A small self-supervised image encoder, trained from scratch: moe expert_choice, nadamw at rate 0.00082.
Rows from block 5 of a small self-supervised image encoder, named by matrix and row number. Rows with one number within an expert belong to one neuron, the router's apart. Each number is 50 + 10 x the weight over its row's rms, rounded and kept within 0 to 99. All counts start at 0. After the name is the row's rms in percent of the matrix's.
After each expert's rows are labels from the 100 images, of 14848, where the router gives the expert most weight on average: "strongest on" is what is common among them. Only what is clearly more common there than usual is listed. The data: regions of photos with short descriptions (Visual Genome). In brackets: how many of the 100.
# router: router (model.blocks.5.mlp.router.weight, 32x128), inputs 86-127
# up: expert up (model.blocks.5.mlp.up, 32x128x128), inputs 86-127
# down: expert down (model.blocks.5.mlp.down, 32x128x128, transposed), outputs 86-127

# expert 5
router.5 092:49 42 44 49 57 45 35 61 56 62 56 58 37 43 47 60 35 65 67 46 48 54 41 39 41 40 69 47 62 56 59 62 44 59 65 28 43 52 52 54 44 36
up.0 111:53 85 67 55 49 52 32 39 36 44 50 55 31 47 61 69 47 49 58 68 55 72 46 56 51 45 39 56 51 54 52 58 58 52 57 47 75 30 53 68 40 32
down.0 104:59 28 42 70 48 54 47 61 52 59 53 33 46 48 50 39 50 62 47 45 44 43 61 51 70 47 61 44 51 40 68 49 37 51 53 43 39 46 51 27 46 51
up.1 086:40 49 37 55 56 32 45 53 61 58 52 42 66 36 46 50 53 62 47 40 63 49 47 38 52 43 54 50 44 56 46 54 23 31 43 51 21 70 58 47 50 62
down.1 089:57 58 50 33 58 54 34 47 61 49 57 76 54 55 62 50 40 50 43 56 42 30 49 42 35 51 57 59 49 63 41 51 63 43 58 44 61 42 40 69 61 46
up.2 089:42 34 31 41 61 47 37 54 57 48 52 66 70 39 49 40 46 64 44 41 46 35 50 34 51 42 79 52 44 47 44 56 28 50 52 26 30 75 46 64 57 54
down.2 092:59 55 60 32 70 58 51 38 50 45 53 57 70 51 49 53 61 42 50 53 40 44 48 51 39 46 58 50 34 58 41 37 52 38 62 42 63 55 50 64 57 44
up.3 096:54 44 41 43 34 47 71 44 64 55 52 33 52 56 55 20 44 56 39 39 49 49 62 40 59 55 56 51 54 56 59 47 41 38 52 73 39 54 38 42 69 47
down.3 091:46 59 49 46 38 34 55 62 56 72 51 52 31 73 39 47 49 40 49 67 58 50 45 36 46 41 47 56 65 60 32 58 62 59 31 55 39 55 44 58 44 67
strongest on: text has "black" (26)

# expert 20
router.20 074:46 58 38 50 46 44 55 44 62 43 62 41 63 59 53 38 50 49 33 51 57 48 65 43 59 42 52 47 31 61 44 43 63 56 53 38 57 54 47 44 59 56
up.0 083:45 65 09 45 44 45 56 49 69 58 49 53 63 41 56 49 42 42 46 44 66 47 50 46 35 50 40 60 48 56 58 44 59 46 61 44 53 57 49 55 42 58
down.0 093:38 51 23 65 58 53 40 39 57 35 47 69 35 41 42 45 38 54 41 48 54 47 44 45 53 72 48 59 57 44 71 48 46 47 57 47 55 34 40 46 53 44
up.1 102:37 68 41 82 43 30 49 35 41 40 48 50 49 38 69 51 27 61 47 57 62 59 48 45 54 53 55 63 53 52 51 49 53 47 48 54 50 54 39 43 69 32
down.1 122:60 43 49 47 48 57 63 56 59 55 50 45 59 52 41 56 70 37 45 37 41 43 65 66 40 40 41 45 40 29 69 45 46 57 40 51 33 47 60 50 43 65
up.2 093:47 26 52 47 69 60 68 50 63 57 44 50 53 49 33 57 53 51 49 45 54 38 46 49 39 49 51 25 53 67 57 57 59 63 55 40 53 41 49 70 50 51
down.2 083:54 54 68 55 44 52 66 58 43 56 38 51 47 68 46 58 65 37 48 54 42 48 54 60 40 56 31 51 56 47 36 53 71 51 41 50 54 68 37 70 38 68
up.3 125:44 80 45 64 36 38 51 61 40 50 50 28 62 45 57 45 34 45 44 39 70 57 48 45 45 41 45 66 55 68 46 52 62 35 32 62 53 69 36 51 58 49
down.3 149:58 36 54 42 52 58 50 42 60 55 46 40 43 47 30 60 67 43 44 54 41 41 55 59 54 44 27 48 51 31 71 52 50 62 38 46 31 32 58 47 40 63
strongest on: text has "sky" (54); text has "blue" (33); text has "white" (32); text has "clouds" (26)

# expert 9
router.9 100:57 48 51 37 36 59 71 64 54 55 47 46 55 44 58 44 43 43 38 35 45 52 46 52 62 52 52 62 57 32 70 62 61 60 39 52 64 45 48 51 42 38
up.0 101:43 46 34 55 56 44 47 37 45 67 54 56 47 55 28 53 38 54 46 51 51 40 55 18 62 43 61 47 52 46 47 42 43 66 41 29 52 43 32 28 54 52
down.0 106:49 53 23 52 40 42 57 45 48 58 47 45 28 57 52 51 34 49 32 62 59 48 49 58 62 57 42 65 66 51 68 58 65 52 44 55 51 35 38 29 63 48
up.1 115:44 40 55 40 61 50 66 56 42 53 29 50 48 50 26 62 72 53 47 44 48 42 40 59 42 62 69 22 45 53 35 45 43 44 47 54 47 64 51 61 44 61
down.1 115:41 62 46 65 58 48 55 59 29 35 48 43 61 49 35 46 47 45 46 43 51 60 42 54 55 69 34 68 54 57 55 35 65 36 33 46 56 43 43 55 38 55
up.2 092:50 20 64 53 56 55 56 41 51 54 55 47 62 45 39 56 51 60 46 46 56 37 45 44 61 56 60 34 54 42 60 56 50 59 54 41 50 44 55 46 35 59
down.2 113:29 67 18 59 47 31 46 39 41 44 51 60 37 71 40 45 36 57 54 63 64 55 51 47 53 59 52 66 48 48 47 47 43 40 41 47 61 40 39 25 59 44
up.3 087:48 30 61 40 57 57 51 30 51 55 47 47 51 41 40 58 61 64 46 49 55 45 45 47 53 52 68 30 45 40 55 48 45 54 51 43 39 65 54 56 35 56
down.3 097:22 69 26 65 54 33 46 42 45 43 54 51 44 69 45 40 36 56 57 46 67 57 34 42 33 59 52 69 51 56 46 53 47 45 42 52 49 44 47 39 55 48
strongest on: text has "grass" (37); text has "green" (29)

# expert 18
router.18 122:40 69 51 53 59 38 38 61 47 51 38 57 60 39 56 51 30 42 44 49 58 51 36 47 63 29 48 65 40 71 46 53 57 33 41 60 66 37 41 51 55 34
up.0 110:45 41 38 57 42 35 43 59 55 48 45 64 30 71 50 45 32 52 40 42 72 56 47 46 44 35 55 41 53 55 46 56 59 52 55 56 65 37 60 56 57 55
down.0 113:58 37 46 46 51 70 54 60 58 56 46 29 65 49 30 36 55 58 49 50 56 47 59 42 56 42 32 58 60 59 53 51 43 49 48 42 42 44 32 60 43 70
up.1 106:55 46 61 56 55 44 48 39 38 43 55 44 52 56 37 43 62 43 46 35 44 64 56 55 61 65 41 46 41 54 50 33 54 52 56 47 67 48 75 47 41 55
down.1 119:65 43 53 40 48 64 54 41 69 61 54 60 46 58 41 56 59 49 56 51 49 36 59 49 19 46 38 41 41 43 53 49 52 45 68 42 49 39 53 63 48 61
up.2 110:49 53 36 44 48 50 38 40 63 72 69 50 30 50 55 52 39 79 35 41 66 55 40 38 33 33 51 43 62 52 54 64 55 54 49 42 41 45 48 62 49 36
down.2 124:53 52 81 45 35 56 56 63 45 35 37 38 52 38 65 57 60 36 64 43 41 50 51 59 52 56 39 49 57 61 52 53 51 41 55 63 57 50 58 59 51 50
up.3 096:55 47 63 61 28 56 46 39 55 52 42 53 47 71 64 46 54 47 50 50 45 44 63 58 53 56 47 48 56 59 53 49 52 60 57 45 54 56 46 29 47 43
down.3 076:48 43 68 59 41 35 48 49 37 50 46 46 40 41 64 63 69 45 52 33 43 43 48 60 61 68 58 36 52 41 53 38 64 58 51 54 50 61 70 52 40 35
strongest on: text has "sign" (42)

# expert 29
router.29 088:44 45 53 37 46 39 62 52 56 42 42 41 62 52 39 45 60 34 53 54 42 59 60 59 53 69 58 48 27 49 56 40 37 39 63 49 54 45 62 60 45 66
up.0 097:49 63 28 51 42 50 36 52 64 53 59 65 59 42 58 37 30 49 66 55 61 34 53 31 52 28 44 68 49 43 54 42 35 46 47 56 46 46 36 48 59 42
down.0 101:36 49 36 54 45 41 42 56 46 50 50 54 36 70 48 39 42 64 59 71 51 66 43 54 68 51 65 51 46 57 38 51 34 39 57 44 62 40 50 34 51 44
up.1 127:44 33 64 56 55 44 58 36 60 49 47 47 56 54 50 57 54 70 64 36 45 48 44 48 42 59 59 32 46 63 49 58 56 55 45 47 44 65 57 63 51 53
down.1 126:36 46 31 64 53 46 41 54 65 46 51 62 54 65 34 41 37 71 49 58 53 53 57 39 63 51 58 56 36 47 32 46 43 43 39 35 45 39 27 32 63 49
up.2 086:32 44 26 71 50 43 51 41 51 57 52 52 50 62 37 44 54 54 46 58 52 46 50 49 31 56 28 50 33 59 49 42 47 33 50 43 61 40 54 45 57 65
down.2 080:65 39 57 49 45 51 50 51 43 60 54 58 41 52 40 51 37 47 63 65 44 44 55 43 56 53 55 58 62 44 44 49 50 61 81 48 60 49 48 35 53 57
up.3 095:38 50 30 75 45 41 60 38 57 67 44 44 46 55 38 56 55 47 47 65 39 42 52 58 40 63 34 60 27 40 48 52 49 40 41 41 45 60 57 35 59 65
down.3 088:56 33 60 44 49 45 40 50 46 63 58 52 49 47 58 42 53 50 59 45 36 28 61 41 51 47 64 46 43 37 40 44 42 58 70 39 40 58 60 34 52 42
strongest on: text has "white" (35)

# expert 8
router.8 102:58 55 47 34 53 45 44 47 47 39 62 74 61 32 69 41 31 47 58 52 44 64 56 40 56 67 50 62 66 37 44 46 49 61 61 38 57 52 40 50 55 39
up.0 095:60 44 57 32 60 38 60 56 43 41 49 65 70 15 59 50 39 59 66 39 40 63 42 51 54 55 49 49 69 34 49 44 46 70 59 38 42 47 53 47 58 34
down.0 101:37 49 40 64 44 51 36 43 46 46 48 58 35 57 50 64 43 39 42 70 47 48 52 48 57 54 48 48 68 49 45 59 69 58 40 53 51 48 43 40 62 52
up.1 091:47 49 60 47 44 61 41 65 55 50 42 46 40 47 54 66 66 48 57 25 51 44 36 66 28 44 64 51 46 50 80 53 49 40 49 49 44 56 51 58 39 50
down.1 097:60 49 54 50 44 51 70 42 50 36 40 51 64 42 49 53 65 37 47 39 40 45 62 73 49 57 41 45 38 28 65 42 46 64 44 66 48 52 69 59 40 53
up.2 111:51 51 49 58 51 45 56 50 49 60 52 46 49 52 54 46 45 74 59 37 47 46 44 43 23 42 39 41 52 65 52 47 47 49 41 44 45 44 53 45 55 44
down.2 091:43 43 57 44 48 28 62 62 49 76 41 36 55 44 36 60 62 42 55 35 54 47 48 56 40 48 37 52 54 57 50 53 48 57 39 60 25 60 67 59 45 60
up.3 118:50 48 46 53 55 49 53 41 51 65 51 41 42 50 43 44 42 70 65 37 45 43 40 46 36 42 50 41 53 63 54 52 49 56 42 38 33 48 56 40 59 42
down.3 096:42 40 46 44 47 34 61 70 56 68 46 47 51 52 36 56 50 49 59 39 53 49 49 56 43 36 44 59 48 57 53 58 39 53 37 62 27 69 60 53 47 72
strongest on: text has "sky" (28); text has "blue" (27); text has "plane" (26)

# expert 16
router.16 106:52 38 55 53 56 60 56 48 61 52 53 34 52 71 38 60 59 48 46 19 51 55 56 42 44 48 55 34 57 62 35 43 68 58 59 50 43 52 49 51 44 72
up.0 090:42 43 58 52 47 50 28 40 50 33 50 35 42 70 52 51 59 41 34 62 54 57 59 48 71 45 60 67 36 67 42 51 53 39 50 52 39 54 48 36 52 73
down.0 093:48 33 37 60 63 50 59 51 56 56 46 36 32 49 29 51 54 70 45 58 55 64 52 44 57 64 60 44 52 45 51 51 39 51 51 41 32 29 46 25 56 68
up.1 091:59 42 41 50 51 62 55 46 60 51 50 43 44 29 52 58 49 63 70 42 53 52 44 28 36 43 50 41 62 51 39 53 50 56 62 42 31 26 55 52 52 57
down.1 092:71 46 59 45 52 63 60 32 62 51 61 67 46 42 54 58 46 50 49 67 52 58 60 58 51 58 44 41 53 42 47 54 56 70 86 58 48 37 43 68 49 45
up.2 075:41 46 59 53 54 56 36 55 60 41 45 39 48 77 56 63 57 52 46 40 60 50 54 48 44 33 51 39 50 63 47 47 61 74 44 44 43 55 71 44 60 52
down.2 074:54 60 47 44 46 55 66 48 37 53 48 62 33 49 45 64 42 48 62 75 45 61 37 58 64 44 47 51 59 52 53 46 62 62 58 62 47 35 43 38 50 55
up.3 093:56 49 52 50 59 54 53 54 71 55 63 45 68 46 51 43 32 87 56 39 47 44 43 29 48 64 43 36 62 62 41 56 47 63 47 27 58 40 43 61 53 56
down.3 097:60 44 63 54 51 49 62 55 52 57 58 61 52 39 58 61 50 58 67 58 52 34 62 44 34 59 48 42 58 38 34 51 59 60 55 60 49 70 49 63 51 53
strongest on: text has "white" (28)