Weights of a small self-supervised image encoder: arch convformer, depths [2, 4, 4].
Rows from block 2 of a small self-supervised image encoder, named by matrix and row number. Rows with one number belong to one neuron. Each number is 500 + 50 x the weight over its row's rms, rounded and kept within 0 to 999. All counts start at 0. Numbers have three digits each.
After each neuron's rows are labels from the 100 images, of 14848, where the neuron reaches its highest value: "strongest on" is what is common among them. Only what is clearly more common there than usual is listed. The data: regions of photos with short descriptions (Visual Genome).
# fc1: MLP up (model.blocks.2.mlp.fc1.weight, 384x128), inputs 0-127
# fc2: MLP down (model.blocks.2.mlp.fc2.weight, 128x384, transposed), outputs 0-127

fc1.24:552516479488562438445431444491540464463489462461518462437427523484413498459511564481486610485419453494575554526491597545490474514602620577556436502543453518521514403503516569510494451587534506512427548563588597438531554424457472500519471502435442480475528434443427562506451560461456520558419462504407584510561464505460485524493560438496494438509473532522510431541503414475585495528504
fc2.24:492451485512567438438516429496540432472489485384525479417447468444431394585517575532507567479422462587507514500517495528526514648505487466492501511465504455482516434455518435385560487539564577477473573500552586402503498505487411531453453452450560616489559475496388594547491555538499554507511501495479473543585470494497498475508586491497456483507512501557556535477527455456558455527582
strongest on: text has "white"

fc1.69:439562407421594507506406446492455510455495439528468506602505591563453418437569515490496554407507449581464497516454538506536515490532525562555519565514472537471498450506454552509545411520463509505350525526510473568481411429507533523454591509434403534498491511491510501618456515505428513535535434512529562518490537455510512505535475520608467457572582466527459452514566522415543546558463
fc2.69:564457483521535623484498514505493518508475605516553454529515496464450557435489549525474551478530549435493568489431561512425520444541449486417504446542550435441471403451567618596490506518518469478520463496541451596466499664517529480477488541411410474491426469503482504523442449451581564553467512522553468479430529534488446402502387481482480533467419533492516506528514543448542465486603
strongest on: text has "sky"; text has "blue"

fc1.171:520499390460597523487371435506487567461481423552449486631437558519422436463563429487521528423565520512509490534456585532512544441539525579520512477533466566469536455532421503459514524495476474517423428547460479539519471446506498560462523501535397438519479479403520465579371547487416581521514511510475536481478558457516508442539474555583514494504569497532492490579460456454483530614484
fc2.171:471497487453547624538464436564571458507546538505425449543559437441520496441523560542571460452528456481454537385460555535491616529516449531440569574519532467473454442453532539517527517586473525463494452516565524504508543547468557491477493511424456520484409402541516537488515423527441530441525499518444459457421603462507496481522427526450462509442431513562635526537407560404545481533484
strongest on: text has "sky"

fc1.199:458492371393588496504427434459473500564472451426479459494414569463441444465572563516543521444437506514460468493494540493499565486573482524556510508550474548554522453488583530480465482530521496495375510543501579527440480465518476506457612484450514570476543515482408492637430498461466529543555551509501480516490621455497469394562476480555456446498596559502523485520570432436516444547506
fc2.199:425418496472536581490553511453535438484483585486478447491553546455421525493529562520532602426520482437509511506541555463476542487489520468523466509466497483452437415438549560621494527537414484480507480512470516545396491567578498468524515543469452554486486481536551467585481401575561552541446512556441458450390549462483490465482420541465484539473518558495616531502494613348506537473442
strongest on: text has "sky"; text has "blue"

fc1.382:595434441515472469500479465517469539522500440521374526531497544413474476533564463491512533388463506508525485495560550448487516486532496557465500390540485465531487557426439481461537428456608545498477427506456555508488501509475386582536382435522598521506579537466458576477535559506566459449470497570568521501543534395446580458468547497449559428454502453516489535515529541520585494531618
fc2.382:467465533494520436506444486465552449461507573460542413458491500580437530415445495476497525599541571504539467546486536494548493596508514511537426494486484556527498523497552621564447522484559384510481596509573504495505451529460593477520567549492369490472458459540482427505446516495535543611521462459450547469458467595488448482503459421475518513564530537465482398550542383464381466528479
strongest on: text has "white"

fc1.3:488495450531545500435445484464496525496464444484479483435455655446461557516541513458510565441373483558531550478547532527483475391500571532513496480490472468519552460483477599492493560446543470506458542520560585557474545444519431565486596472471512555497481512458457551534371524449530576499418481485501570454503518442413529506531562539516508486509527625605429471440569430403567496505519
fc2.3:465492519532526496496514456405480476487507473491476487429518541448463525589478518502516601498342516558511565454484494635406491444447482464487482549509543390454525548392574570499486503493508473501543530463528446537542534524528461481464498449606569511487450450467421498527477501513504578420494520512509564493495591477531494489440575588529490500482445547625569590404493578401494499528451
strongest on: text has "zebra"

fc1.26:555491461526554442500435479466595449536536503540456429489394488484475422563531567489542509502490520521483562401459513502375504501657501605461446494492533393503470487454554500551466481541540450494582532486523494482515572492487526434470421492482410497515585507495442571560478519527455628463489452501553450513502512523565454459503515366525491446443455491512524498530441513480501634518569
fc2.26:536461486433523583585487462539428556521502514526415552564584462446487526424469440495512499544578497408481631562440506497489570541497491474565496503580486481470454440497401429515553503459478571476490452494503431528590583441430464443482482517546571488539437469533531428383498559431516511447554483444517475494477445453502582521477468571439576562504418499547488550570521555445522552427534
strongest on: text has "white"

fc1.78:556540398404601475513343451545485605473504440488461534511405531489426459485550454511524554440490513537494478484462609523468536507565516629526515448562441547529498489534479539434449559542539506506386526549500590456522423478454471582445500495495491442509500525432458495502436515413445526537509519496505607496506553490537543418486482500512498437526547486551449474529518453515530497643528
fc2.78:529460525521508460578411433554533441539558538464413422503532475478528445576476536481548461494439520557460520445459537578453510550498433619459560579477504475449451492473575540490540553535443542511481538497547483481495465497538553481461474532447478500474435466503590471519448425500408562398565506496378546488398530538600581549486498565437455567442434475614519522484505510429504455579463
strongest on: text has "sky"