From a checkpoint of a small self-supervised image encoder.
Model: 13.7M parameters, 32-pixel images, arch convformer, norm layernorm, activation gelu_tanh, moe expert_choice, depths [2, 4, 4], widths [64, 128, 256].
Training: 15800 steps, batches of 256.
Rows from expert 9 of block 7, named by matrix and row number. Rows with one number belong to one neuron. Each number is 500 + 25 x the weight over its row's rms, rounded and kept within 0 to 999. All counts start at 0. Numbers have three digits each. After the name is the row's rms in percent of the matrix's.
# up: expert up (model.blocks.7.mlp.up, 32x256x256), inputs 0-127
# down: expert down (model.blocks.7.mlp.down, 32x256x256, transposed), outputs 0-127
up.126 083:490524478463527470464468499543539525504457502536537446495491478501482495470495510541522515499491471513514513511505516497518491519490534501490478484516494509502502494518458488488513508547515518458446497504527537538475472501491482502515532508500523521484475489476513514550464495473486545535456490516474494483500527528534494531518520537463491503491506472482493505521474496525477504515482
down.126 067:490497514468510481490514521509455530493500466516553561497506463510504515531509509498489509514529506454486490494509493485498486451524496540497456512470494484506519514512530495470493503466530511514500498517486478483515531522482527425493474539493463506559524494492508516513499497493475434500479465495548524477521473449532531501509463509480535482500512478504494501482493562530488528488513
up.127 100:489515489499528504501459520528532508453460507492555468483490488513484469481519526534472506483467470515534524525497514516507509524516555497455482472521506515491498496518491503483485469498553491525522557541496521544516478503469490506505544522508527469488490461482502506532503543513461535500474478488466502515467486491485487537525497481480471535506554508497538478500443478473495490495493
down.127 086:495526487510471489468483480530495507478509471529536528449513501546500545488554507531519480511491498537505475552475492478519510515481511499532552545549509526524501494533496493488523517495489523467483507510477519470547454516447483518487521453546507532509497499519534505498483503474557468509519459534505481508463455526509496467463497475447495527501465515522521507568495512534481513515493
up.128 141:470491487494532519529481477509563537505524461508488503520514505472485500496495542516490489480517488510501483546471491493513479537557497530469470543502498491484519493491482491504474464452508468515501555556436488446484474460452545478554508503517495502486524477526520527482513539541464513475511554478494512454490566491540513511526469540504484466517512518487479488490501534487496523479467
down.128 165:468529506482507500532487531517478514494491475548560554448496456528509519497519467493513498494550471489521469499530493523500522458512499507484473520501494529459489504530482487531469491514526500474474514519485492474497510494474542511540472502478469519546471523475488545504488481502489472519457491513494485486524465477514538477542474549485485507464529479481489529504499539528489527494479
up.129 096:475508523490497495469475517529498474501459525503547460479489491505478489484471492520512520461487450479524504489539509495499497509484539469487474435511496505519500480512501449493499506505513533472527515502534535556503498510514478494494530544489502508505490467508489542569483477463512529522459482532465492498503476492490502532499519479491503512499511489483547533506466445466497493545497
down.129 093:523512514449501492507506523522463516478515486505566519477481463529488527498558492511527470529507478532524466527505477492504507459493493524518504520515495541501494480551488466508496504514519516486448489498497489479515473525474515498511496476520494523518485499478497503534479474470525457530484501542498492509503463469514517480528501540449530536523496453521466559548501526545489496518546
up.130 096:485498472525506517501463524540525523492491528495523454504531511534468470508503516513479463493488476534522499532479545482482530537502547477470485468539495499482499484525480491518495462479507486516511549557491513509527464497488478490524565484525537485502482464496485486492511536557470522526482521527431484469450485498468438542532488494487456502510541515490541488473466488500505518488528
down.130 084:464529514512486492483512461503538503469521496531499539471525526538473562512515485527542487537499476541491471514494480494541496501478465497562536544523481500583489493518505465490557507487455561469514513506470501454518471498487471511496481459548527526489505465519521513488490461489575484517528483526510498496483500500495495441468479464486546492522462523496501498550475520505507527539476
up.131 093:481511496469505493449459523544492507517476494506541454496489466475466515480497475524545487481509476468533490488516525517518530486510538501507479487521485510497486507503492482497520500526510543434493500503523560538507487527493492498520511504497508524500450499507503535565482473472512497516449473508472481483508516511548504513492518496486489500485515478477517506498451465483477515517485
down.131 077:506501508450507512521523536500457539490498474473511543498500493505522528509550476485469473496536488475518471499528520504488532461536524524493493510489505507477470494508519462508465514494504505507472483489482510493507536481471522443521507527464427501556470554519459544489525487487495420500465503565494525496520518502547513525515474534504522490474516486498483516492490537525511543465507
up.132 090:472491477534504517474485495526495509472484528512518492496459471494466487512492515492460488478474521463543510522480515463457503524526559466443487478512493511527510478522464523509493503493504500535548505505497530518491498507527500467497540521501486453503496500553505534527519529498488509522454486492462490534519483517497475554500512491473472521475516487477509484525511430464524505554486
down.132 089:524510515437512499478504507499476531478539515494500486481495503487498520485523484526521479517499505540513488515522487490538500468496512512496514489514472518503508521517518496484453477502501529495440486492485464465517496514493477524485493504519512528500508504489498494540486490490514468527516450528506553480457513464499515472532492545461518541537492479541488524546477511534479457510522
up.133 104:507550498463522500466461505511509508488463520509531433468499492508484515474508476522509508503487454507525503501527513532519498504482534492467496471526479504475485510524499486500481488513533530494480505520525526551535505551473462527514531521501516488500493464512490518539499472501508533535471452499474499480475483508478503513515474475503493515513518487478565509490429434479489487527497
down.133 093:473520465466484487503490529508449520479514481513577526476503463510509515524543462501506498503509510511530448528536465509500516486507481507497489522505487548512478515518497503514499531500516531480468485510479513507510489484437489467526483510486473527506452525492515537535486477481523443518466460548500469495520482497539520504521515529464508506465501479502497542527499514512490532516529
up.134 108:507515475461497501495512513482527516439523501472475475523466503467510525466534506505544465555548531491480471481486494521533510491513471539549493535479475498494468496478486492521491492498479515452509451504439497480519488462513504506524481488511492552469484522467514458504486480483500510452511492501511501520498535498554477499492533509514494502509492502538437520493496529477498499462554
down.134 135:514509546502470456452518503533466467513500513505517505491512517511515488502507490516537534517509486533488506469498517473522493495452475491513536487500474541526523485548539500490512519496445517462499503451522515490537485500480447524481475463511515532510487476469500489511452479473540500509467463500523495487506458491466485479532518514458536546515477506516512513542532502541468444516539
up.135 099:480521510477511507475462535530490483494470521501535458486486481507487474478478483524499515456493455457530509498551504517490508512494537480483481435497491514501494500512493473496493504534512525480519510496538527572524506524495486483491517534476503497515470477514488545577495481473496520519456469509464495501506483498482513533499503493493508536497511482469563526497459441474485493540507
down.135 107:516516503451501485501502518520469514480507494519538521451496462531518544507572491529528467523496497511515469531508493496520500466503484514509523532524510548492485500528493496504487491515534515485438491508475482484507475496471518504512483473516488522528475515458497516521477489474517426522475496547491498495485462483521532473539499525431515513505507467505485520537510536564477508512528
up.136 127:517540478514503521505492491483513513516446486495467502493510502497505523456492462459479524501523489517487505479530510503497497469465509495497537494506494491516465529511506486472542547510513531503494468472547499538520541592514482526472486478458501471514494540496534491503523481472516485509502443480515510512486528527517547479486492489512512496467473489458499507501511474508537479490518
down.136 132:499473485505505517506478472488518519489498515501488487506496517521448497509495514534514470465460498497514564503463522521513477542493503469519553521527537481540502484485472481473565503524475506495502480498488522509507488521529476504488520450548525510475526501516511448526496483491506483510496537488460473505484556538512480487448513458535512457516478520491458489474471470493514547482492