Rows from block 6 of a small self-supervised image encoder, named by matrix and row number. Rows with one number belong to one neuron. Each number is 500 + 40 x the weight over its row's rms, rounded and kept within 0 to 999. All counts start at 0. Numbers have three digits each. After the name is the row's rms in percent of the matrix's.
After each neuron's rows are labels from the 100 images, of 14848, where the neuron reaches its highest value: "responds to" is what is common among them. Only what is clearly more common there than usual is listed. The data: regions of photos with short descriptions (Visual Genome).
# fc1: MLP up (model.blocks.6.mlp.fc1.weight, 768x256), inputs 43-85
# fc2: MLP down (model.blocks.6.mlp.fc2.weight, 256x768, transposed), outputs 43-85

fc1.37 090:494543471473505432483519541516511564514458537473532507538470547511500452450557563583488536527517487502474521539489499472448464503
fc2.37 118:542546568517445510488538480484574574490525439425494535432480482504534538526484520488543459491374543400472532553535535504515557516
responds to: text has "man"

fc1.232 101:509541538524484481487479559551492506460516486468415564485513556475507456497531572506566537526429470475479500543473480473509457510
fc2.232 128:533477515553470545447491488538479571490476545468416545483553611519551463501395563493501562425442508486491462590495447491460487581
responds to: text has "sign"; text has "white"

fc1.399 112:549530452511486498522425523509444533544476512496436495504521589434544518562524543487596477607471447483535507521501479513554416540
fc2.399 114:501492493496509498488511429496498545489466544539424472412428492536528522444469480435463532436525579545516478503473508502492493509
responds to: text has "black"

fc1.702 115:480554538426513507516478467480466509534492514524519538554531490485414485478536530542489516497495474489585533464448470498489482505
fc2.702 148:521460472522511509563547549472450475519515516492528435467532493514403480506537442519485475538551460546478519490505578481524485506
responds to: text has "sky"; text has "blue"

fc1.671 104:480539484437513494528501521472465515513417513504484490578522490496508587507493520507511467498449517529524539478486481473523440510
fc2.671 141:485401441534508508478485521539463424498563530537534484610546530471449500517491489559490516510527434532487440485487464526556516482
responds to: text has "sky"

fc1.610 111:496637494427512507572493536530428497580514476527471548515531529499471551509565561519524516561474472494478583479446463480554464535
fc2.610 150:502501423432494535514546511463485422506482462505518475528575439513453508578494409525561514550519514515536539483480466495634527486
responds to: text has "sky"; text has "blue"; text has "white"; text has "clouds"

fc1.761 109:520554540482464512576471523469443571539479479503508508486550529522500486478503566513540531489438453492546552481426489461464458512
fc2.761 106:500514479481573616536585485451470508548415478479527493442546480510485485473571472566509571614537534568503505453465478493607497532
responds to: text has "sky"; text has "blue"; text has "white"; text has "clouds"

fc1.494 090:479545474385524499585493495480514469512509512509471481545491471517506542513520514529530479497488487472574596451475474485498509449
fc2.494 138:489498504521568515523494524452443529552485561496481520523517480508414447441523462524449528487558531553497485487422462478483395536
responds to: text has "sky"; text has "blue"

fc1.764 111:511491474500486385549499526504463534535453453515575448564534529437482519502528519539480474525487446511523510503481559506434434439
fc2.764 095:560480493482411456467508490473504521495556571476474477501557509510558512515526542579468493472480493488480475576439521487512509445
responds to: text has "white"

fc1.9 096:573594544397438442529476510467481575513448508506464495521513515514535496492511532542496552474457504517518553535411466457472455528
fc2.9 093:565481507430460495511545515442517510527490545509474459428465436575519536536465494515600483462527497515504545534472556478510515495
responds to: text has "sky"; text has "blue"

fc1.741 093:484527559456471514478478499474463500473467515525454512496559531462436431465535544577478502478476496488590458510462457515416444519
fc2.741 089:545453500504494470523482497482519429539490465482537460463495437529463514523515382470454485478621484482522517516513591511484551463
responds to: text has "man"

fc1.711 104:514504437504526415496498501535471514517501472496566543628484585459438475496573559557506511558529423516463512553504512484496457509
fc2.711 127:540559528479505464476442468471525545447481512482473533504473481561459507486516467478468553490558473459509516550505465465505523564
responds to: text has "white"

fc1.457 108:487547448497525507566449515496469550539455544489511493536503556490493527498574565503516450608489462512503531461523529498480413524
fc2.457 136:470494519549558520499515499519545515528472486494473523390452453461516545450489523413492466435465512436530480507511505548393484499
responds to: text has "black"

fc1.767 091:514516532468441508466495495473521511512508492454442521505573521498538609597426498487590507477428494493453489538478459479541501511
fc2.767 151:535543467473467466470497507517474502493515471535467540485464545492485494517490527477533549514473504473536506576471450494547486560
responds to: text has "grass"; text has "green"

fc1.643 112:465591483469519483605482506474437466586451513527511511530495501483414527482533550544511502486515421539583559459460495493485421505
fc2.643 157:581402495552454573447473489555543438436494507503497510483493515466493436500527437483473521532539515449497418526534458548556549520
responds to: text has "sky"; text has "blue"

fc1.588 113:517532482448468412541518560514416490524515486527487488525580509511489490491581526551464523514507448513477549590437493466488484533
fc2.588 118:482509452448455488512526472487481534560489485511508505500551514512407521515525514545528533500525489554546525503443492483606473497
responds to: text has "sky"; text has "blue"; text has "white"; text has "clouds"

fc1.133 105:554534529470430416520512563515450514518440493514483516529516535493469489502479523555473503460491497531479537524460496482443477547
fc2.133 100:532467520500490482517523463514496501540465534505471441476599495516540466453585481554400521425615532519503492545481543517474486486
responds to: text has "sky"

fc1.208 102:516517495424423461541480518498472465520475477525466474516618503510447488536597490504486529562528482527508547573451481451447503472
fc2.208 135:507496474509486485468579495505496530452547427497485525448466453479533557519427495451555518478511512520522495545504494538645543495
responds to: text has "white"

fc1.49 095:472527517487459447488453490437487539479504498479440531508548508496461515510476515574563559501481488513482484553416496452485469488
fc2.49 127:579575535462468474515513471464537496460497473495503473434478440531489528546535469504519470496478492406520570517513540471537493515
responds to: text has "sign"; text has "white"

fc1.354 098:503520522457438488501463515482510497546445473540444479444477501473529586568496503447546465551473522488558539468515549518512481477
fc2.354 115:506481410476507516533499546595472533474456544478501543548515498504479469521427534520461506540473617542503526516513474467395505556
responds to: text has "black"

fc1.252 089:497514483523499496514464490543486529505478500482494500473471575420507526503429569462515464547477461494576510487535529519445491475
fc2.252 119:546485500514476556481537520530535584443588534469457534445477459530529479449481539451484504520489587491429475535526523458480517556
responds to: text has "black"

fc1.251 093:494614460459494497584521515509474486543481439498547493529521508475492519563547550504521465575473513517536589492515493505549486499
fc2.251 085:506423475531471555497510540518478466460531536546445486486542483516464496519490500487451509551576535589476449542525531497522502519
responds to: text has "sky"; text has "white"; text has "blue"

fc1.363 116:489544448488528531582513544508404503581413478545466474506494531478454540539426560460557508498453509528590524450500466481503401530
fc2.363 145:526460542521506515478472479501538485417512499436487536543545468496503469499550429514396511469545510479447465565502413522527561524
responds to: text has "sky"; text has "blue"